A small rotation predictor, trained from scratch: width 128.
Rows from block 8 of a small rotation predictor, named by matrix and row number. Rows with one number within an expert belong to one neuron, the router's apart. Each number is 50 + 15 x the weight over its row's rms, rounded and kept within 0 to 99. All counts start at 0.
Before each expert's rows are labels from the 100 images, of 14848, where the router gives the expert most weight on average: "responds to" is what is common among them; "patch colour" is the nearest of a few named colours to the mean colour under the peak. Only what is clearly more common there than usual is listed. The data: photos of plants, animals and fungi (iNaturalist).
# router: router (model.blocks.8.mlp.router.weight, 8x128), inputs 64-127
# gate: expert gate (model.blocks.8.mlp.gate, 8x128x128), inputs 64-127
# up: expert up (model.blocks.8.mlp.up, 8x128x128), inputs 64-127
# down: expert down (model.blocks.8.mlp.down, 8x128x128, transposed), outputs 64-127

# expert 7
responds to: class Aves; phylum Chordata; order Accipitriformes; family: Accipitridae
patch colour: cyan
router.7:50 53 64 41 45 52 51 34 23 41 33 65 41 65 65 82 47 38 29 18 58 51 20 41 53 48 49 67 36 29 55 41 47 61 69 58 43 51 45 47 47 50 45 49 00 32 22 46 64 30 65 42 43 43 36 63 48 45 22 65 45 48 66 35
gate.0:45 52 27 56 32 71 59 51 35 24 33 55 11 68 40 45 44 51 50 29 56 43 44 32 37 18 43 39 52 51 39 57 66 76 61 52 54 49 65 56 38 49 68 49 34 52 60 60 33 51 55 54 54 28 63 41 28 58 70 66 41 25 59 46
up.0:61 51 54 47 57 30 52 43 42 40 29 54 35 38 53 57 67 47 38 74 21 45 60 40 54 49 67 58 37 58 70 44 66 72 52 56 60 33 52 27 48 48 62 29 24 33 70 40 40 69 53 56 95 49 55 78 36 47 69 74 73 41 42 46
down.0:60 45 52 53 49 50 51 60 55 48 54 54 32 34 46 42 39 80 60 54 63 64 30 72 28 61 67 47 68 76 38 46 46 48 52 46 61 39 83 63 69 75 63 25 55 46 24 30 45 29 47 62 70 45 55 16 63 84 48 39 27 52 76 43
gate.1:56 34 55 17 60 71 63 64 16 52 46 48 33 53 36 81 32 57 73 82 46 59 39 39 54 56 56 32 63 51 61 43 25 52 47 38 65 50 37 53 39 48 45 52 58 27 33 47 58 55 47 40 32 49 40 81 22 48 46 57 74 54 59 62
up.1:35 62 57 45 46 47 48 39 26 41 36 40 57 71 45 66 39 51 64 68 51 94 36 25 69 59 72 60 61 59 69 45 43 44 50 83 48 35 71 58 61 53 27 33 53 31 58 30 46 76 52 37 64 41 43 56 33 57 44 53 67 68 42 22
down.1:67 47 61 51 48 31 62 43 35 45 55 38 73 64 33 46 40 18 59 45 46 40 48 46 52 43 50 56 57 61 51 39 94 37 53 44 55 12 46 43 22 67 64 41 21 35 61 52 38 36 53 44 42 17 47 63 71 66 58 54 36 39 52 32
gate.2:64 39 26 76 43 69 54 33 44 29 33 48 50 69 40 39 50 34 44 62 24 59 43 26 43 67 55 50 28 60 66 33 41 48 36 46 45 58 53 51 20 49 52 56 63 40 51 46 45 26 63 48 58 59 37 45 35 47 65 82 61 57 47 99
up.2:60 47 71 56 54 52 52 34 36 57 37 52 18 46 56 78 74 34 40 48 57 68 64 47 57 60 60 40 38 64 48 39 35 32 66 40 52 60 45 63 10 41 27 39 73 37 34 45 38 74 63 37 44 90 27 42 21 42 44 53 49 58 21 59
down.2:45 32 49 50 46 42 56 66 69 44 42 36 79 37 45 80 44 63 67 45 59 64 69 31 52 56 57 54 53 19 52 52 55 45 59 42 40 71 38 36 75 59 37 70 61 61 72 59 31 74 60 47 71 71 73 37 49 69 73 20 38 55 34 24
gate.3:28 39 22 14 27 47 53 24 51 36 30 69 36 88 29 53 59 23 36 45 57 53 46 54 27 67 15 86 39 63 42 47 62 50 43 41 36 69 64 63 45 49 35 33 50 54 68 79 30 50 43 32 52 38 57 42 39 43 48 74 52 47 55 66
up.3:47 74 54 53 45 72 25 44 64 58 62 38 73 65 77 65 41 57 69 32 33 61 75 73 23 39 26 43 45 33 50 39 60 54 68 53 61 52 73 46 57 28 34 73 56 56 25 46 77 35 48 52 35 51 59 29 71 40 35 50 62 63 23 52
down.3:40 59 35 55 50 53 43 75 62 32 48 59 55 38 40 66 28 49 49 58 52 47 35 49 31 29 52 56 38 46 54 32 70 82 69 59 15 39 54 74 43 77 32 67 32 52 71 40 44 24 47 61 78 35 75 43 46 42 53 44 49 60 41 48
gate.4:55 53 45 58 88 35 42 73 46 47 51 52 57 54 38 51 52 48 35 32 66 45 61 44 48 41 42 31 51 46 66 31 70 26 52 52 53 38 55 79 73 44 24 58 53 55 38 48 72 41 57 57 44 52 71 46 33 35 27 62 41 56 52 51
up.4:74 51 73 51 26 75 55 60 39 70 35 72 40 50 50 35 79 40 57 45 40 57 63 37 39 31 32 52 48 38 38 28 46 50 49 51 40 56 45 48 49 52 47 36 53 63 74 75 60 34 71 46 39 44 29 53 34 53 53 31 51 76 54 44
down.4:63 83 43 34 57 16 63 51 30 38 37 48 40 65 13 44 34 65 51 58 26 37 46 62 63 60 31 55 36 78 39 61 71 69 49 57 49 70 71 40 17 57 60 34 62 41 59 31 40 46 47 58 49 60 36 53 46 34 51 38 33 71 50 48
gate.5:41 39 35 73 61 48 55 28 24 44 51 60 44 73 22 56 62 42 54 72 47 35 60 72 45 42 58 43 42 56 55 45 51 36 34 58 43 41 54 58 22 69 70 49 62 63 44 40 47 83 47 47 36 48 47 41 38 14 72 64 40 40 24 69
up.5:64 64 60 61 38 68 51 50 58 52 44 50 55 67 95 63 61 26 58 38 56 52 66 77 72 86 43 52 45 71 71 73 59 64 61 38 44 42 26 37 54 42 38 30 55 46 23 50 70 30 64 60 58 53 69 72 63 56 60 33 58 47 67 42
down.5:55 66 60 31 60 33 69 31 34 47 37 73 43 67 10 43 35 51 33 42 53 56 46 59 30 62 47 61 38 44 65 58 25 64 32 46 56 28 31 60 70 63 52 47 51 67 39 68 44 41 17 42 42 84 15 54 46 37 64 77 57 56 63 73
gate.6:56 62 50 57 56 45 52 59 66 44 65 47 28 58 40 45 25 62 52 56 52 34 34 56 14 32 91 52 50 52 43 43 66 32 59 39 44 47 75 64 33 61 47 34 56 34 50 48 32 58 59 86 70 48 43 53 35 69 42 58 39 44 27 35
up.6:39 42 56 59 30 92 48 22 57 38 46 61 25 67 52 38 78 26 58 43 61 58 26 22 59 51 45 50 54 43 56 59 14 57 37 40 55 60 46 67 72 15 58 58 66 37 51 29 61 61 28 33 50 51 49 53 59 12 65 27 53 41 37 74
down.6:38 28 45 37 23 41 63 58 58 26 38 56 45 82 37 55 38 62 83 84 49 38 52 56 50 61 45 46 43 34 28 38 68 39 69 57 43 42 61 40 69 36 49 35 39 61 73 51 24 48 51 46 35 72 35 72 39 59 32 66 42 64 45 34
gate.7:42 45 45 40 73 50 15 72 71 20 77 39 53 56 46 68 64 41 48 49 62 86 42 34 58 99 66 55 38 53 38 45 48 39 77 63 47 44 85 98 65 45 32 54 47 54 49 58 24 65 43 49 63 53 82 40 58 65 64 70 37 57 63 50
up.7:64 40 54 59 37 15 37 46 75 76 55 77 66 58 56 53 49 41 66 46 73 34 38 72 58 64 40 15 53 46 49 52 16 66 66 54 49 25 72 43 18 48 47 45 52 62 24 69 75 46 57 63 42 56 43 55 50 73 35 29 40 43 82 61
down.7:38 58 36 31 54 37 44 39 62 37 78 69 45 33 47 69 34 39 38 72 53 16 65 58 37 55 58 81 32 62 46 51 43 60 45 23 43 72 29 43 38 69 44 69 61 42 63 66 45 45 25 60 43 53 59 45 52 57 42 48 44 21 55 67
gate.8:42 50 48 28 47 46 27 52 53 33 49 42 35 45 67 72 49 55 39 28 39 55 43 59 74 49 55 28 54 64 73 30 74 25 40 32 23 25 32 50 43 56 50 44 53 34 81 48 32 39 53 65 43 66 63 60 37 49 36 69 38 29 39 55
up.8:63 60 77 76 58 43 53 58 45 52 41 83 52 43 44 58 80 44 83 51 23 45 30 68 31 54 52 57 51 63 57 41 24 53 36 53 44 59 60 27 54 50 64 30 27 51 60 30 60 57 40 25 50 45 35 32 76 53 46 59 43 63 39 53
down.8:44 29 28 43 56 50 74 46 14 46 32 41 34 48 55 41 67 40 41 45 50 49 16 50 47 32 62 37 45 46 33 48 72 91 49 70 55 33 64 65 33 54 44 48 37 33 72 39 53 84 57 53 48 57 47 45 59 45 41 47 49 55 44 50
gate.9:57 61 47 32 39 19 58 49 32 36 41 54 68 61 30 35 44 64 49 89 57 56 35 62 36 73 32 54 71 54 39 36 30 34 40 49 31 25 58 36 41 54 36 49 83 70 36 50 73 40 28 32 11 64 30 51 33 16 76 58 51 62 45 60
up.9:59 65 56 36 62 23 67 42 16 40 34 56 50 62 47 55 33 72 54 77 55 53 21 45 38 70 36 40 81 47 36 31 29 62 54 54 33 33 69 37 37 36 43 57 80 53 34 47 59 34 38 34 00 68 23 48 28 30 74 40 56 59 49 51
down.9:57 31 49 76 79 37 78 25 41 94 45 45 34 35 56 68 64 43 77 28 77 42 53 49 76 40 60 39 52 46 53 63 72 56 58 31 53 57 72 48 07 51 57 37 25 33 51 47 54 41 71 43 56 46 41 53 62 52 43 19 36 34 30 55
gate.10:39 74 48 45 34 35 79 46 50 33 33 50 18 73 55 46 48 43 38 58 32 37 39 48 44 46 59 35 53 57 64 49 57 68 62 59 44 31 61 49 57 59 41 49 57 50 62 28 49 67 56 54 87 67 46 36 44 67 22 74 36 42 64 67
up.10:36 47 48 53 60 48 46 62 62 54 51 43 64 49 60 46 62 67 47 55 24 66 69 33 38 59 35 44 65 46 42 66 31 51 51 24 52 34 56 53 66 83 60 48 56 32 55 58 43 25 06 18 56 35 63 62 38 39 73 24 33 54 68 75
down.10:48 54 49 74 73 80 39 29 07 12 46 54 34 59 71 63 21 53 63 46 64 17 55 63 54 41 49 57 40 33 35 46 52 75 47 41 50 65 51 46 36 62 40 61 63 51 39 49 57 51 47 59 51 65 37 76 37 64 57 71 54 58 49 47

# expert 0
responds to: class Aves; phylum Chordata; order Accipitriformes; family: Accipitridae
patch colour: white
router.0:62 66 72 33 35 46 49 50 40 44 37 63 58 77 67 63 25 59 46 21 52 51 23 31 56 57 45 56 31 36 63 26 31 76 49 72 38 51 56 35 55 35 50 62 04 52 30 35 68 32 39 34 32 47 39 62 54 42 56 48 48 72 60 23
gate.0:60 17 48 35 29 61 59 48 45 47 38 35 74 59 32 33 62 31 45 64 54 58 50 42 68 74 55 55 56 53 43 65 65 42 59 49 36 54 61 65 32 52 80 32 45 47 33 46 58 49 55 27 37 36 66 52 43 56 56 66 30 40 73 77
up.0:38 49 21 79 68 40 46 49 67 28 59 58 52 62 70 63 32 51 65 44 33 51 33 43 47 53 64 43 50 33 38 26 31 63 62 59 87 60 29 42 62 44 40 76 49 58 62 37 34 55 47 56 41 66 41 24 54 38 54 38 83 34 28 50
down.0:36 35 56 38 53 64 40 68 47 51 47 35 32 61 47 40 54 55 48 55 50 95 59 25 50 54 59 39 51 75 50 60 37 33 35 80 48 69 68 34 43 67 62 27 38 39 56 54 64 47 27 82 33 18 66 69 40 48 33 41 16 33 55 55
gate.1:35 37 45 57 58 49 63 61 35 61 58 47 47 49 73 51 60 53 47 49 46 22 44 42 37 66 69 47 42 50 48 52 84 30 49 26 42 49 43 79 55 35 23 76 62 29 43 31 66 35 37 39 43 59 51 19 29 61 31 56 31 42 45 47
up.1:33 91 46 46 26 90 46 35 43 39 29 58 29 61 26 68 44 48 61 31 49 58 42 60 40 30 38 34 49 39 60 68 49 49 33 43 62 46 40 57 42 54 73 49 46 64 54 48 32 49 37 46 39 55 58 61 56 41 80 78 68 51 53 48
down.1:43 68 81 51 54 42 69 31 54 67 42 57 41 68 48 43 59 45 33 33 66 55 53 70 57 58 69 50 38 49 45 17 57 47 36 67 34 58 53 43 42 47 36 58 40 85 41 33 89 53 56 56 62 22 34 25 78 44 37 38 32 37 60 36
gate.2:82 48 70 23 27 54 51 35 62 51 43 34 59 54 49 66 39 53 29 52 47 88 39 35 74 35 60 23 43 46 66 52 64 43 54 55 29 43 45 52 27 30 40 48 61 45 37 49 51 28 61 53 31 40 56 42 51 67 63 56 56 75 64 36
up.2:64 52 58 30 61 35 29 32 60 44 42 57 45 47 69 42 33 37 32 69 56 60 39 23 87 38 47 18 42 38 66 60 32 67 44 81 48 44 45 48 62 31 41 35 40 30 44 43 45 57 33 31 23 39 63 57 47 33 67 82 66 53 60 42
down.2:32 42 64 57 71 34 61 81 57 61 57 36 62 34 17 48 53 50 44 52 65 41 54 41 66 31 50 58 41 43 17 63 51 46 45 49 57 23 40 27 60 47 60 42 59 58 58 50 56 64 61 14 55 59 45 63 55 50 54 33 58 47 49 46
gate.3:58 49 57 44 54 51 66 54 24 35 51 33 61 36 16 50 68 73 52 39 53 62 41 47 59 70 37 43 34 54 63 57 34 69 45 21 52 46 34 43 31 51 56 37 67 54 36 49 23 51 48 34 54 48 46 53 62 48 39 59 34 53 53 41
up.3:43 46 24 53 74 54 77 36 60 66 42 65 46 40 57 36 62 44 29 44 41 25 41 39 41 52 69 09 69 43 49 65 74 25 42 64 36 36 38 47 41 45 73 18 62 43 37 43 44 75 81 67 40 48 25 66 35 66 44 46 22 33 49 49
down.3:71 51 67 57 49 49 19 42 56 25 68 77 58 71 66 67 59 44 16 41 45 53 46 58 49 36 46 42 62 43 42 35 55 43 39 64 44 76 40 69 43 36 53 72 54 31 61 64 55 52 24 41 64 56 27 46 51 15 53 67 48 60 58 48
gate.4:54 41 63 75 42 59 23 49 55 21 55 43 26 44 47 63 67 69 38 46 44 57 28 67 53 57 50 53 38 37 38 59 63 65 26 49 86 53 24 56 52 40 52 58 57 58 45 53 24 31 75 64 53 40 52 50 75 60 27 52 67 26 61 41
up.4:53 64 58 63 26 44 59 57 53 42 41 38 36 58 42 72 67 86 37 50 65 27 59 54 55 31 58 70 55 49 31 33 63 97 34 23 57 48 32 22 60 54 68 41 45 59 35 30 37 44 44 17 46 53 63 43 41 73 65 55 56 78 32 55
down.4:64 30 41 40 42 53 54 57 09 42 90 31 57 82 67 62 70 68 70 53 65 39 27 68 72 61 55 47 47 29 70 57 34 81 61 16 48 54 49 67 59 42 56 46 37 37 51 61 44 55 78 64 69 53 41 54 52 47 46 23 24 69 55 47
gate.5:56 41 63 58 71 51 69 38 13 64 45 30 66 57 41 54 57 17 54 58 61 18 50 34 60 50 65 80 55 63 35 39 58 27 52 37 64 52 65 62 49 41 62 63 43 63 45 34 73 34 77 46 58 53 50 52 45 45 19 89 73 42 34 63
up.5:64 22 44 64 41 36 60 73 26 67 17 33 40 63 17 36 59 64 74 45 48 34 52 43 33 67 45 44 53 49 36 53 85 67 53 28 77 51 48 77 17 27 27 51 59 80 23 47 38 42 56 45 62 60 37 40 35 70 38 53 23 59 59 44
down.5:44 61 47 51 43 26 00 37 44 23 35 24 51 29 44 78 52 78 57 50 56 30 66 53 43 38 19 57 61 58 39 39 55 70 44 52 30 41 32 63 47 49 19 55 45 28 60 57 42 53 26 62 51 62 45 52 76 26 44 59 52 60 57 68
gate.6:50 75 42 53 47 33 50 65 46 67 68 52 12 64 41 38 81 64 45 52 33 66 07 50 67 60 34 36 22 38 46 60 59 50 44 53 59 37 66 60 39 50 45 61 60 54 55 64 22 28 22 60 43 60 45 45 67 64 51 72 73 50 56 47
up.6:51 55 60 73 50 44 54 47 38 44 46 47 25 32 53 40 40 69 37 43 72 19 21 59 74 52 66 48 80 30 41 38 64 76 88 61 60 59 37 70 42 73 59 38 44 53 61 51 61 50 48 52 74 64 68 51 40 52 30 60 62 74 21 47
down.6:59 63 28 30 55 44 51 46 50 60 51 37 43 54 58 52 62 61 56 29 37 30 59 53 38 27 18 61 89 35 63 38 33 51 46 62 66 69 49 65 68 49 63 65 34 56 44 66 74 42 59 58 56 41 27 41 38 23 72 27 58 69 49 71
gate.7:71 59 24 30 16 45 61 63 40 31 52 41 73 61 29 36 76 39 38 62 64 61 43 35 63 40 37 71 55 58 48 51 65 33 29 35 57 63 64 50 40 61 95 20 72 38 46 48 51 45 72 55 41 43 49 53 39 83 52 76 54 75 63 58
up.7:72 53 58 27 14 32 71 64 35 50 40 35 86 46 27 30 57 53 48 59 54 50 63 38 80 34 21 71 56 72 39 62 46 48 54 39 57 58 80 52 44 46 77 37 68 41 58 28 47 54 22 51 44 34 61 71 37 51 59 65 62 58 53 83
down.7:52 54 44 49 31 51 74 13 52 64 42 51 21 40 79 46 56 43 63 29 64 41 24 52 27 36 60 41 66 38 40 66 57 59 64 49 52 39 43 66 72 39 53 48 53 80 34 42 35 54 41 41 48 33 23 50 56 44 51 61 54 53 35 75
gate.8:28 41 36 35 52 41 32 49 56 41 37 53 58 68 37 54 43 55 16 76 21 53 49 40 31 60 68 79 46 48 43 33 56 52 32 75 49 36 44 57 15 65 32 50 62 50 68 56 24 38 45 49 35 39 80 53 33 19 38 81 45 69 77 27
up.8:44 68 32 26 24 57 52 59 46 35 65 61 36 66 36 60 35 56 59 81 36 54 46 61 50 53 62 86 36 53 52 34 40 61 46 66 68 58 67 53 52 50 01 41 83 69 58 44 30 37 42 23 62 38 63 58 19 17 67 24 31 66 52 46
down.8:38 68 39 52 26 63 16 69 55 57 55 54 38 08 63 25 77 10 76 64 61 45 65 41 39 48 50 61 40 61 55 57 33 51 15 50 61 53 29 43 63 49 32 64 34 46 48 39 35 46 51 46 55 54 57 59 69 51 28 21 65 49 51 72
gate.9:46 52 67 35 26 47 37 68 49 36 70 35 45 53 37 38 60 21 27 39 61 58 34 37 71 53 27 60 29 47 64 30 38 17 36 71 45 40 61 66 39 32 54 44 52 57 59 31 55 50 29 44 48 24 68 44 33 58 65 81 74 83 55 54
up.9:46 56 36 61 65 42 49 31 30 61 30 39 49 35 64 56 40 82 92 48 69 45 35 70 37 49 64 24 64 61 50 59 67 56 50 32 32 45 46 44 43 32 58 59 67 65 50 68 61 30 68 48 46 38 32 67 60 38 22 32 21 36 46 56
down.9:54 54 42 20 51 41 43 50 40 49 71 61 50 74 63 49 72 31 49 76 46 53 26 53 53 45 54 50 62 26 46 31 34 66 61 34 67 71 63 65 42 42 43 68 74 58 60 27 51 29 42 67 40 69 59 39 64 31 46 70 48 63 48 39
gate.10:63 43 69 46 33 80 53 53 42 49 37 51 61 45 47 69 35 44 76 36 45 67 58 60 32 63 93 59 28 36 55 58 42 26 71 53 41 53 62 35 42 18 60 17 51 44 34 30 44 60 35 58 54 62 57 44 59 61 42 65 45 60 66 72
up.10:58 91 28 63 37 31 33 69 43 54 45 31 53 70 44 53 57 24 25 47 49 36 42 32 83 50 35 64 64 37 29 40 52 44 48 61 68 43 46 43 35 39 77 26 38 27 58 57 46 69 80 52 62 58 55 54 42 56 67 61 40 91 65 31
down.10:52 52 42 39 42 46 56 33 48 19 44 37 65 64 53 53 61 61 56 43 33 45 43 74 47 69 65 70 55 21 58 39 37 41 40 47 47 61 20 49 22 62 58 40 70 43 62 67 42 44 45 56 89 68 57 33 51 30 50 25 65 39 38 52

# expert 3
responds to: phylum Tracheophyta; kingdom Plantae
patch colour: brown
router.3:54 30 54 50 43 41 76 45 78 69 48 50 51 39 24 38 58 40 34 63 46 64 84 59 47 59 47 51 54 48 45 90 54 17 26 35 48 41 28 46 41 50 33 53 78 44 50 43 50 56 48 33 51 50 68 57 50 36 67 39 55 57 77 75
gate.0:54 64 57 46 55 51 65 32 32 48 17 55 54 70 58 48 89 48 35 89 37 78 64 62 59 40 44 69 42 34 34 29 51 39 44 46 48 50 75 72 39 48 73 27 61 54 60 54 50 41 55 57 15 43 54 64 33 66 24 68 52 45 46 22
up.0:48 33 34 33 49 60 24 51 49 54 25 76 55 60 41 48 45 42 52 93 64 90 53 52 35 64 52 57 19 41 41 65 50 43 34 55 55 64 61 59 67 58 78 42 35 54 34 61 47 37 56 68 44 24 60 51 48 39 16 44 46 67 65 37
down.0:29 50 63 35 42 33 42 33 88 43 63 65 44 26 38 42 31 31 49 39 51 60 49 72 37 54 61 42 85 52 46 44 76 34 77 59 17 54 46 39 55 69 52 43 52 46 51 57 46 43 68 59 72 45 40 49 43 44 57 29 50 64 28 31
gate.1:40 61 54 37 46 47 38 60 60 51 76 58 50 70 56 68 51 83 47 17 59 40 32 35 60 94 61 46 64 31 34 35 57 63 48 53 72 40 63 84 28 35 35 44 44 53 59 67 77 24 18 17 62 53 56 62 46 59 51 49 43 27 71 64
up.1:67 33 45 58 65 51 50 35 41 60 61 52 55 48 21 29 89 41 62 62 56 55 60 42 46 37 40 52 72 43 62 29 68 42 53 49 62 47 43 38 47 55 43 34 62 48 51 45 39 66 46 61 24 54 46 44 74 60 53 27 66 66 37 70
down.1:68 39 32 39 69 31 66 72 28 51 63 23 46 70 55 71 34 50 41 67 49 44 39 53 62 40 45 59 28 50 69 58 44 48 55 58 52 55 57 47 31 72 27 46 57 47 44 49 36 74 55 48 80 30 65 77 20 36 11 68 51 42 41 51
gate.2:42 38 28 30 58 61 47 38 66 31 59 36 22 67 73 47 50 61 38 57 29 31 62 75 42 55 43 38 58 67 32 47 85 67 47 33 32 15 40 50 13 46 58 33 39 57 59 19 42 38 45 50 38 63 25 49 66 47 43 81 38 38 49 41
up.2:39 62 54 33 19 50 50 50 50 44 34 55 41 35 48 39 31 28 63 52 49 41 67 47 47 33 55 30 62 14 62 56 26 41 49 43 55 68 53 36 57 27 36 50 82 52 67 43 26 72 48 47 77 48 51 57 38 66 48 45 79 64 30 46
down.2:39 26 36 59 39 67 42 59 82 30 59 67 64 49 75 44 50 58 28 26 38 46 58 38 42 56 71 47 38 66 42 69 49 36 65 46 51 31 58 49 59 32 72 32 32 53 27 31 53 58 44 48 71 39 65 72 57 51 64 88 54 60 58 46
gate.3:47 60 67 44 48 33 43 62 44 22 31 53 55 92 56 68 49 48 55 43 29 52 54 79 53 25 56 50 48 27 55 77 60 53 60 45 50 54 57 28 47 49 46 44 29 56 56 63 43 37 39 51 65 65 56 49 42 39 15 56 75 55 35 44
up.3:42 56 53 51 45 58 48 56 57 65 48 24 43 48 48 69 31 44 45 38 38 60 65 22 31 41 41 51 57 48 60 49 61 29 27 59 79 45 54 41 47 77 40 46 64 83 92 23 29 54 48 43 43 34 33 50 44 65 42 35 55 61 42 53
down.3:57 73 52 47 43 27 32 48 56 31 52 46 73 36 43 44 52 69 72 50 31 42 56 40 52 60 46 67 22 75 36 47 46 35 54 58 43 52 49 73 34 59 58 52 61 40 33 60 33 59 59 54 32 40 52 27 45 30 65 74 28 51 63 62
gate.4:52 62 52 16 38 50 52 55 43 39 42 62 36 71 60 49 77 42 48 38 38 54 25 44 49 47 76 64 50 57 37 28 57 65 65 79 30 58 51 57 62 14 36 54 45 63 76 46 45 12 43 30 46 55 57 53 51 28 45 54 32 56 43 32
up.4:82 55 66 45 50 60 73 60 47 78 40 64 64 42 65 27 85 29 44 51 74 36 57 40 67 71 48 81 61 48 86 68 47 41 40 52 44 36 46 62 69 41 71 34 51 71 74 33 51 36 26 73 47 47 55 48 36 55 48 43 65 38 52 46
down.4:48 73 30 50 41 47 29 76 58 28 63 59 36 63 21 59 56 44 48 37 57 63 46 74 57 45 19 48 44 83 55 57 19 52 52 41 66 60 45 52 34 38 55 39 45 45 27 72 53 75 15 46 38 39 39 53 66 38 53 67 31 44 58 24
gate.5:28 60 48 36 52 50 44 34 44 38 23 75 42 37 26 56 61 28 32 42 67 58 41 54 27 62 69 33 48 51 41 53 12 59 63 41 38 55 88 65 48 45 63 17 37 72 39 48 31 41 37 50 26 69 65 43 47 33 60 53 69 62 29 58
up.5:27 60 58 55 48 57 27 50 65 43 86 40 53 34 39 50 63 43 37 69 39 33 56 66 29 14 28 51 65 48 23 58 44 68 60 59 31 50 22 57 53 54 59 50 52 34 49 31 70 31 12 36 32 53 31 48 46 48 63 51 54 43 72 42
down.5:63 48 46 78 23 80 58 32 45 58 66 40 24 40 30 63 41 54 45 31 50 22 48 56 29 29 71 68 49 45 81 34 49 55 54 60 61 41 63 41 48 40 62 88 38 54 49 50 43 54 28 49 47 69 57 55 31 45 50 71 62 66 39 54
gate.6:50 26 46 57 69 52 38 47 41 39 54 75 52 52 85 68 55 73 44 40 58 51 28 80 74 28 65 52 45 43 43 49 63 50 53 59 29 35 63 35 43 24 76 35 22 35 60 67 40 37 63 50 29 59 53 22 76 37 64 87 39 35 53 37
up.6:60 72 43 40 57 48 65 39 79 66 49 53 55 66 69 42 51 51 42 15 84 68 45 52 84 66 26 56 76 84 49 72 41 61 61 48 47 24 39 55 37 40 34 19 38 35 60 47 63 46 47 27 50 49 70 43 37 41 60 63 75 25 57 62
down.6:48 67 41 35 41 66 40 62 68 41 61 67 24 61 21 48 46 48 16 75 31 34 53 36 54 60 56 49 43 47 90 57 40 54 61 82 70 44 51 49 59 44 63 57 74 54 46 32 69 29 51 75 49 47 50 62 34 33 29 75 50 64 42 24
gate.7:60 48 56 42 53 58 36 44 58 19 49 39 37 68 42 47 35 74 29 61 31 62 32 57 35 46 43 56 57 42 38 42 35 68 65 77 76 48 46 47 37 34 62 70 35 42 36 45 53 65 42 46 56 55 58 52 52 28 52 67 37 63 44 76
up.7:53 36 40 33 52 65 60 81 76 65 43 52 50 77 92 46 61 48 48 23 49 36 58 66 42 29 51 25 64 51 36 69 31 58 73 74 56 53 51 50 54 59 58 59 66 53 70 49 75 52 41 49 36 54 47 66 38 58 40 59 78 83 57 70
down.7:38 43 55 24 53 60 45 56 58 55 58 48 67 64 72 75 65 48 49 62 66 29 44 72 17 28 59 42 60 48 71 49 45 47 60 62 74 56 49 41 58 56 53 72 46 37 72 66 46 74 35 57 56 38 65 62 34 46 37 80 41 65 29 15
gate.8:33 39 40 69 80 43 64 58 46 38 57 51 56 40 42 62 24 57 20 38 55 47 26 49 46 53 54 87 59 64 57 49 45 76 55 51 41 61 55 32 63 58 50 52 51 83 48 50 62 47 22 52 50 37 63 39 52 47 31 74 45 67 82 51
up.8:48 43 58 49 42 51 58 55 21 55 40 52 66 42 27 61 61 61 52 14 27 45 59 77 35 62 56 67 36 42 79 49 60 39 49 19 40 22 59 50 37 01 40 44 48 37 46 33 56 64 54 29 66 38 40 68 16 38 42 69 51 73 57 54
down.8:72 73 45 36 70 46 51 50 40 75 61 31 41 48 65 30 37 56 39 68 44 54 57 30 55 52 48 43 41 39 26 65 39 30 48 56 28 52 40 47 60 71 53 21 29 54 41 24 29 60 29 31 45 50 60 84 29 50 46 58 36 50 72 73
gate.9:46 65 47 51 51 21 35 41 48 51 70 49 16 65 30 42 41 46 37 31 26 45 48 27 53 52 47 56 24 36 23 58 45 56 47 59 47 27 44 30 50 67 44 46 53 66 46 52 51 41 36 56 40 45 28 38 55 59 61 66 79 51 94 37
up.9:40 59 62 55 40 44 25 44 51 27 33 16 65 37 44 39 92 45 62 66 50 46 43 79 54 57 60 59 39 63 37 58 49 44 67 52 51 62 52 39 66 60 73 52 49 59 59 57 54 23 65 48 49 57 74 59 47 46 35 61 46 24 06 62
down.9:41 45 53 36 33 55 51 69 64 61 32 64 38 51 42 69 25 39 46 20 70 25 32 26 35 31 69 54 60 49 53 24 69 58 51 71 59 51 46 73 60 37 51 56 56 71 46 51 29 58 59 43 71 31 70 31 24 57 10 50 57 61 43 23
gate.10:35 34 52 43 23 48 66 46 49 58 66 46 55 50 35 54 63 59 75 34 50 32 58 52 26 28 54 26 64 36 34 17 26 71 51 42 66 42 54 39 35 40 64 77 41 30 48 45 74 51 40 59 56 49 50 49 59 22 43 90 41 35 63 59
up.10:37 63 47 43 65 44 65 47 41 20 43 52 50 34 97 63 42 55 34 65 77 50 56 46 46 32 58 63 45 22 57 60 55 50 61 63 32 50 41 64 39 63 73 50 33 48 47 47 56 62 53 47 41 45 52 69 58 35 24 04 61 44 72 41
down.10:74 69 36 48 15 34 26 51 52 23 53 27 47 82 63 34 49 46 59 61 62 60 74 56 55 74 49 41 77 43 56 56 50 64 43 29 64 71 38 66 59 49 50 43 44 34 61 60 66 71 63 08 47 55 51 66 61 96 70 81 64 56 50 29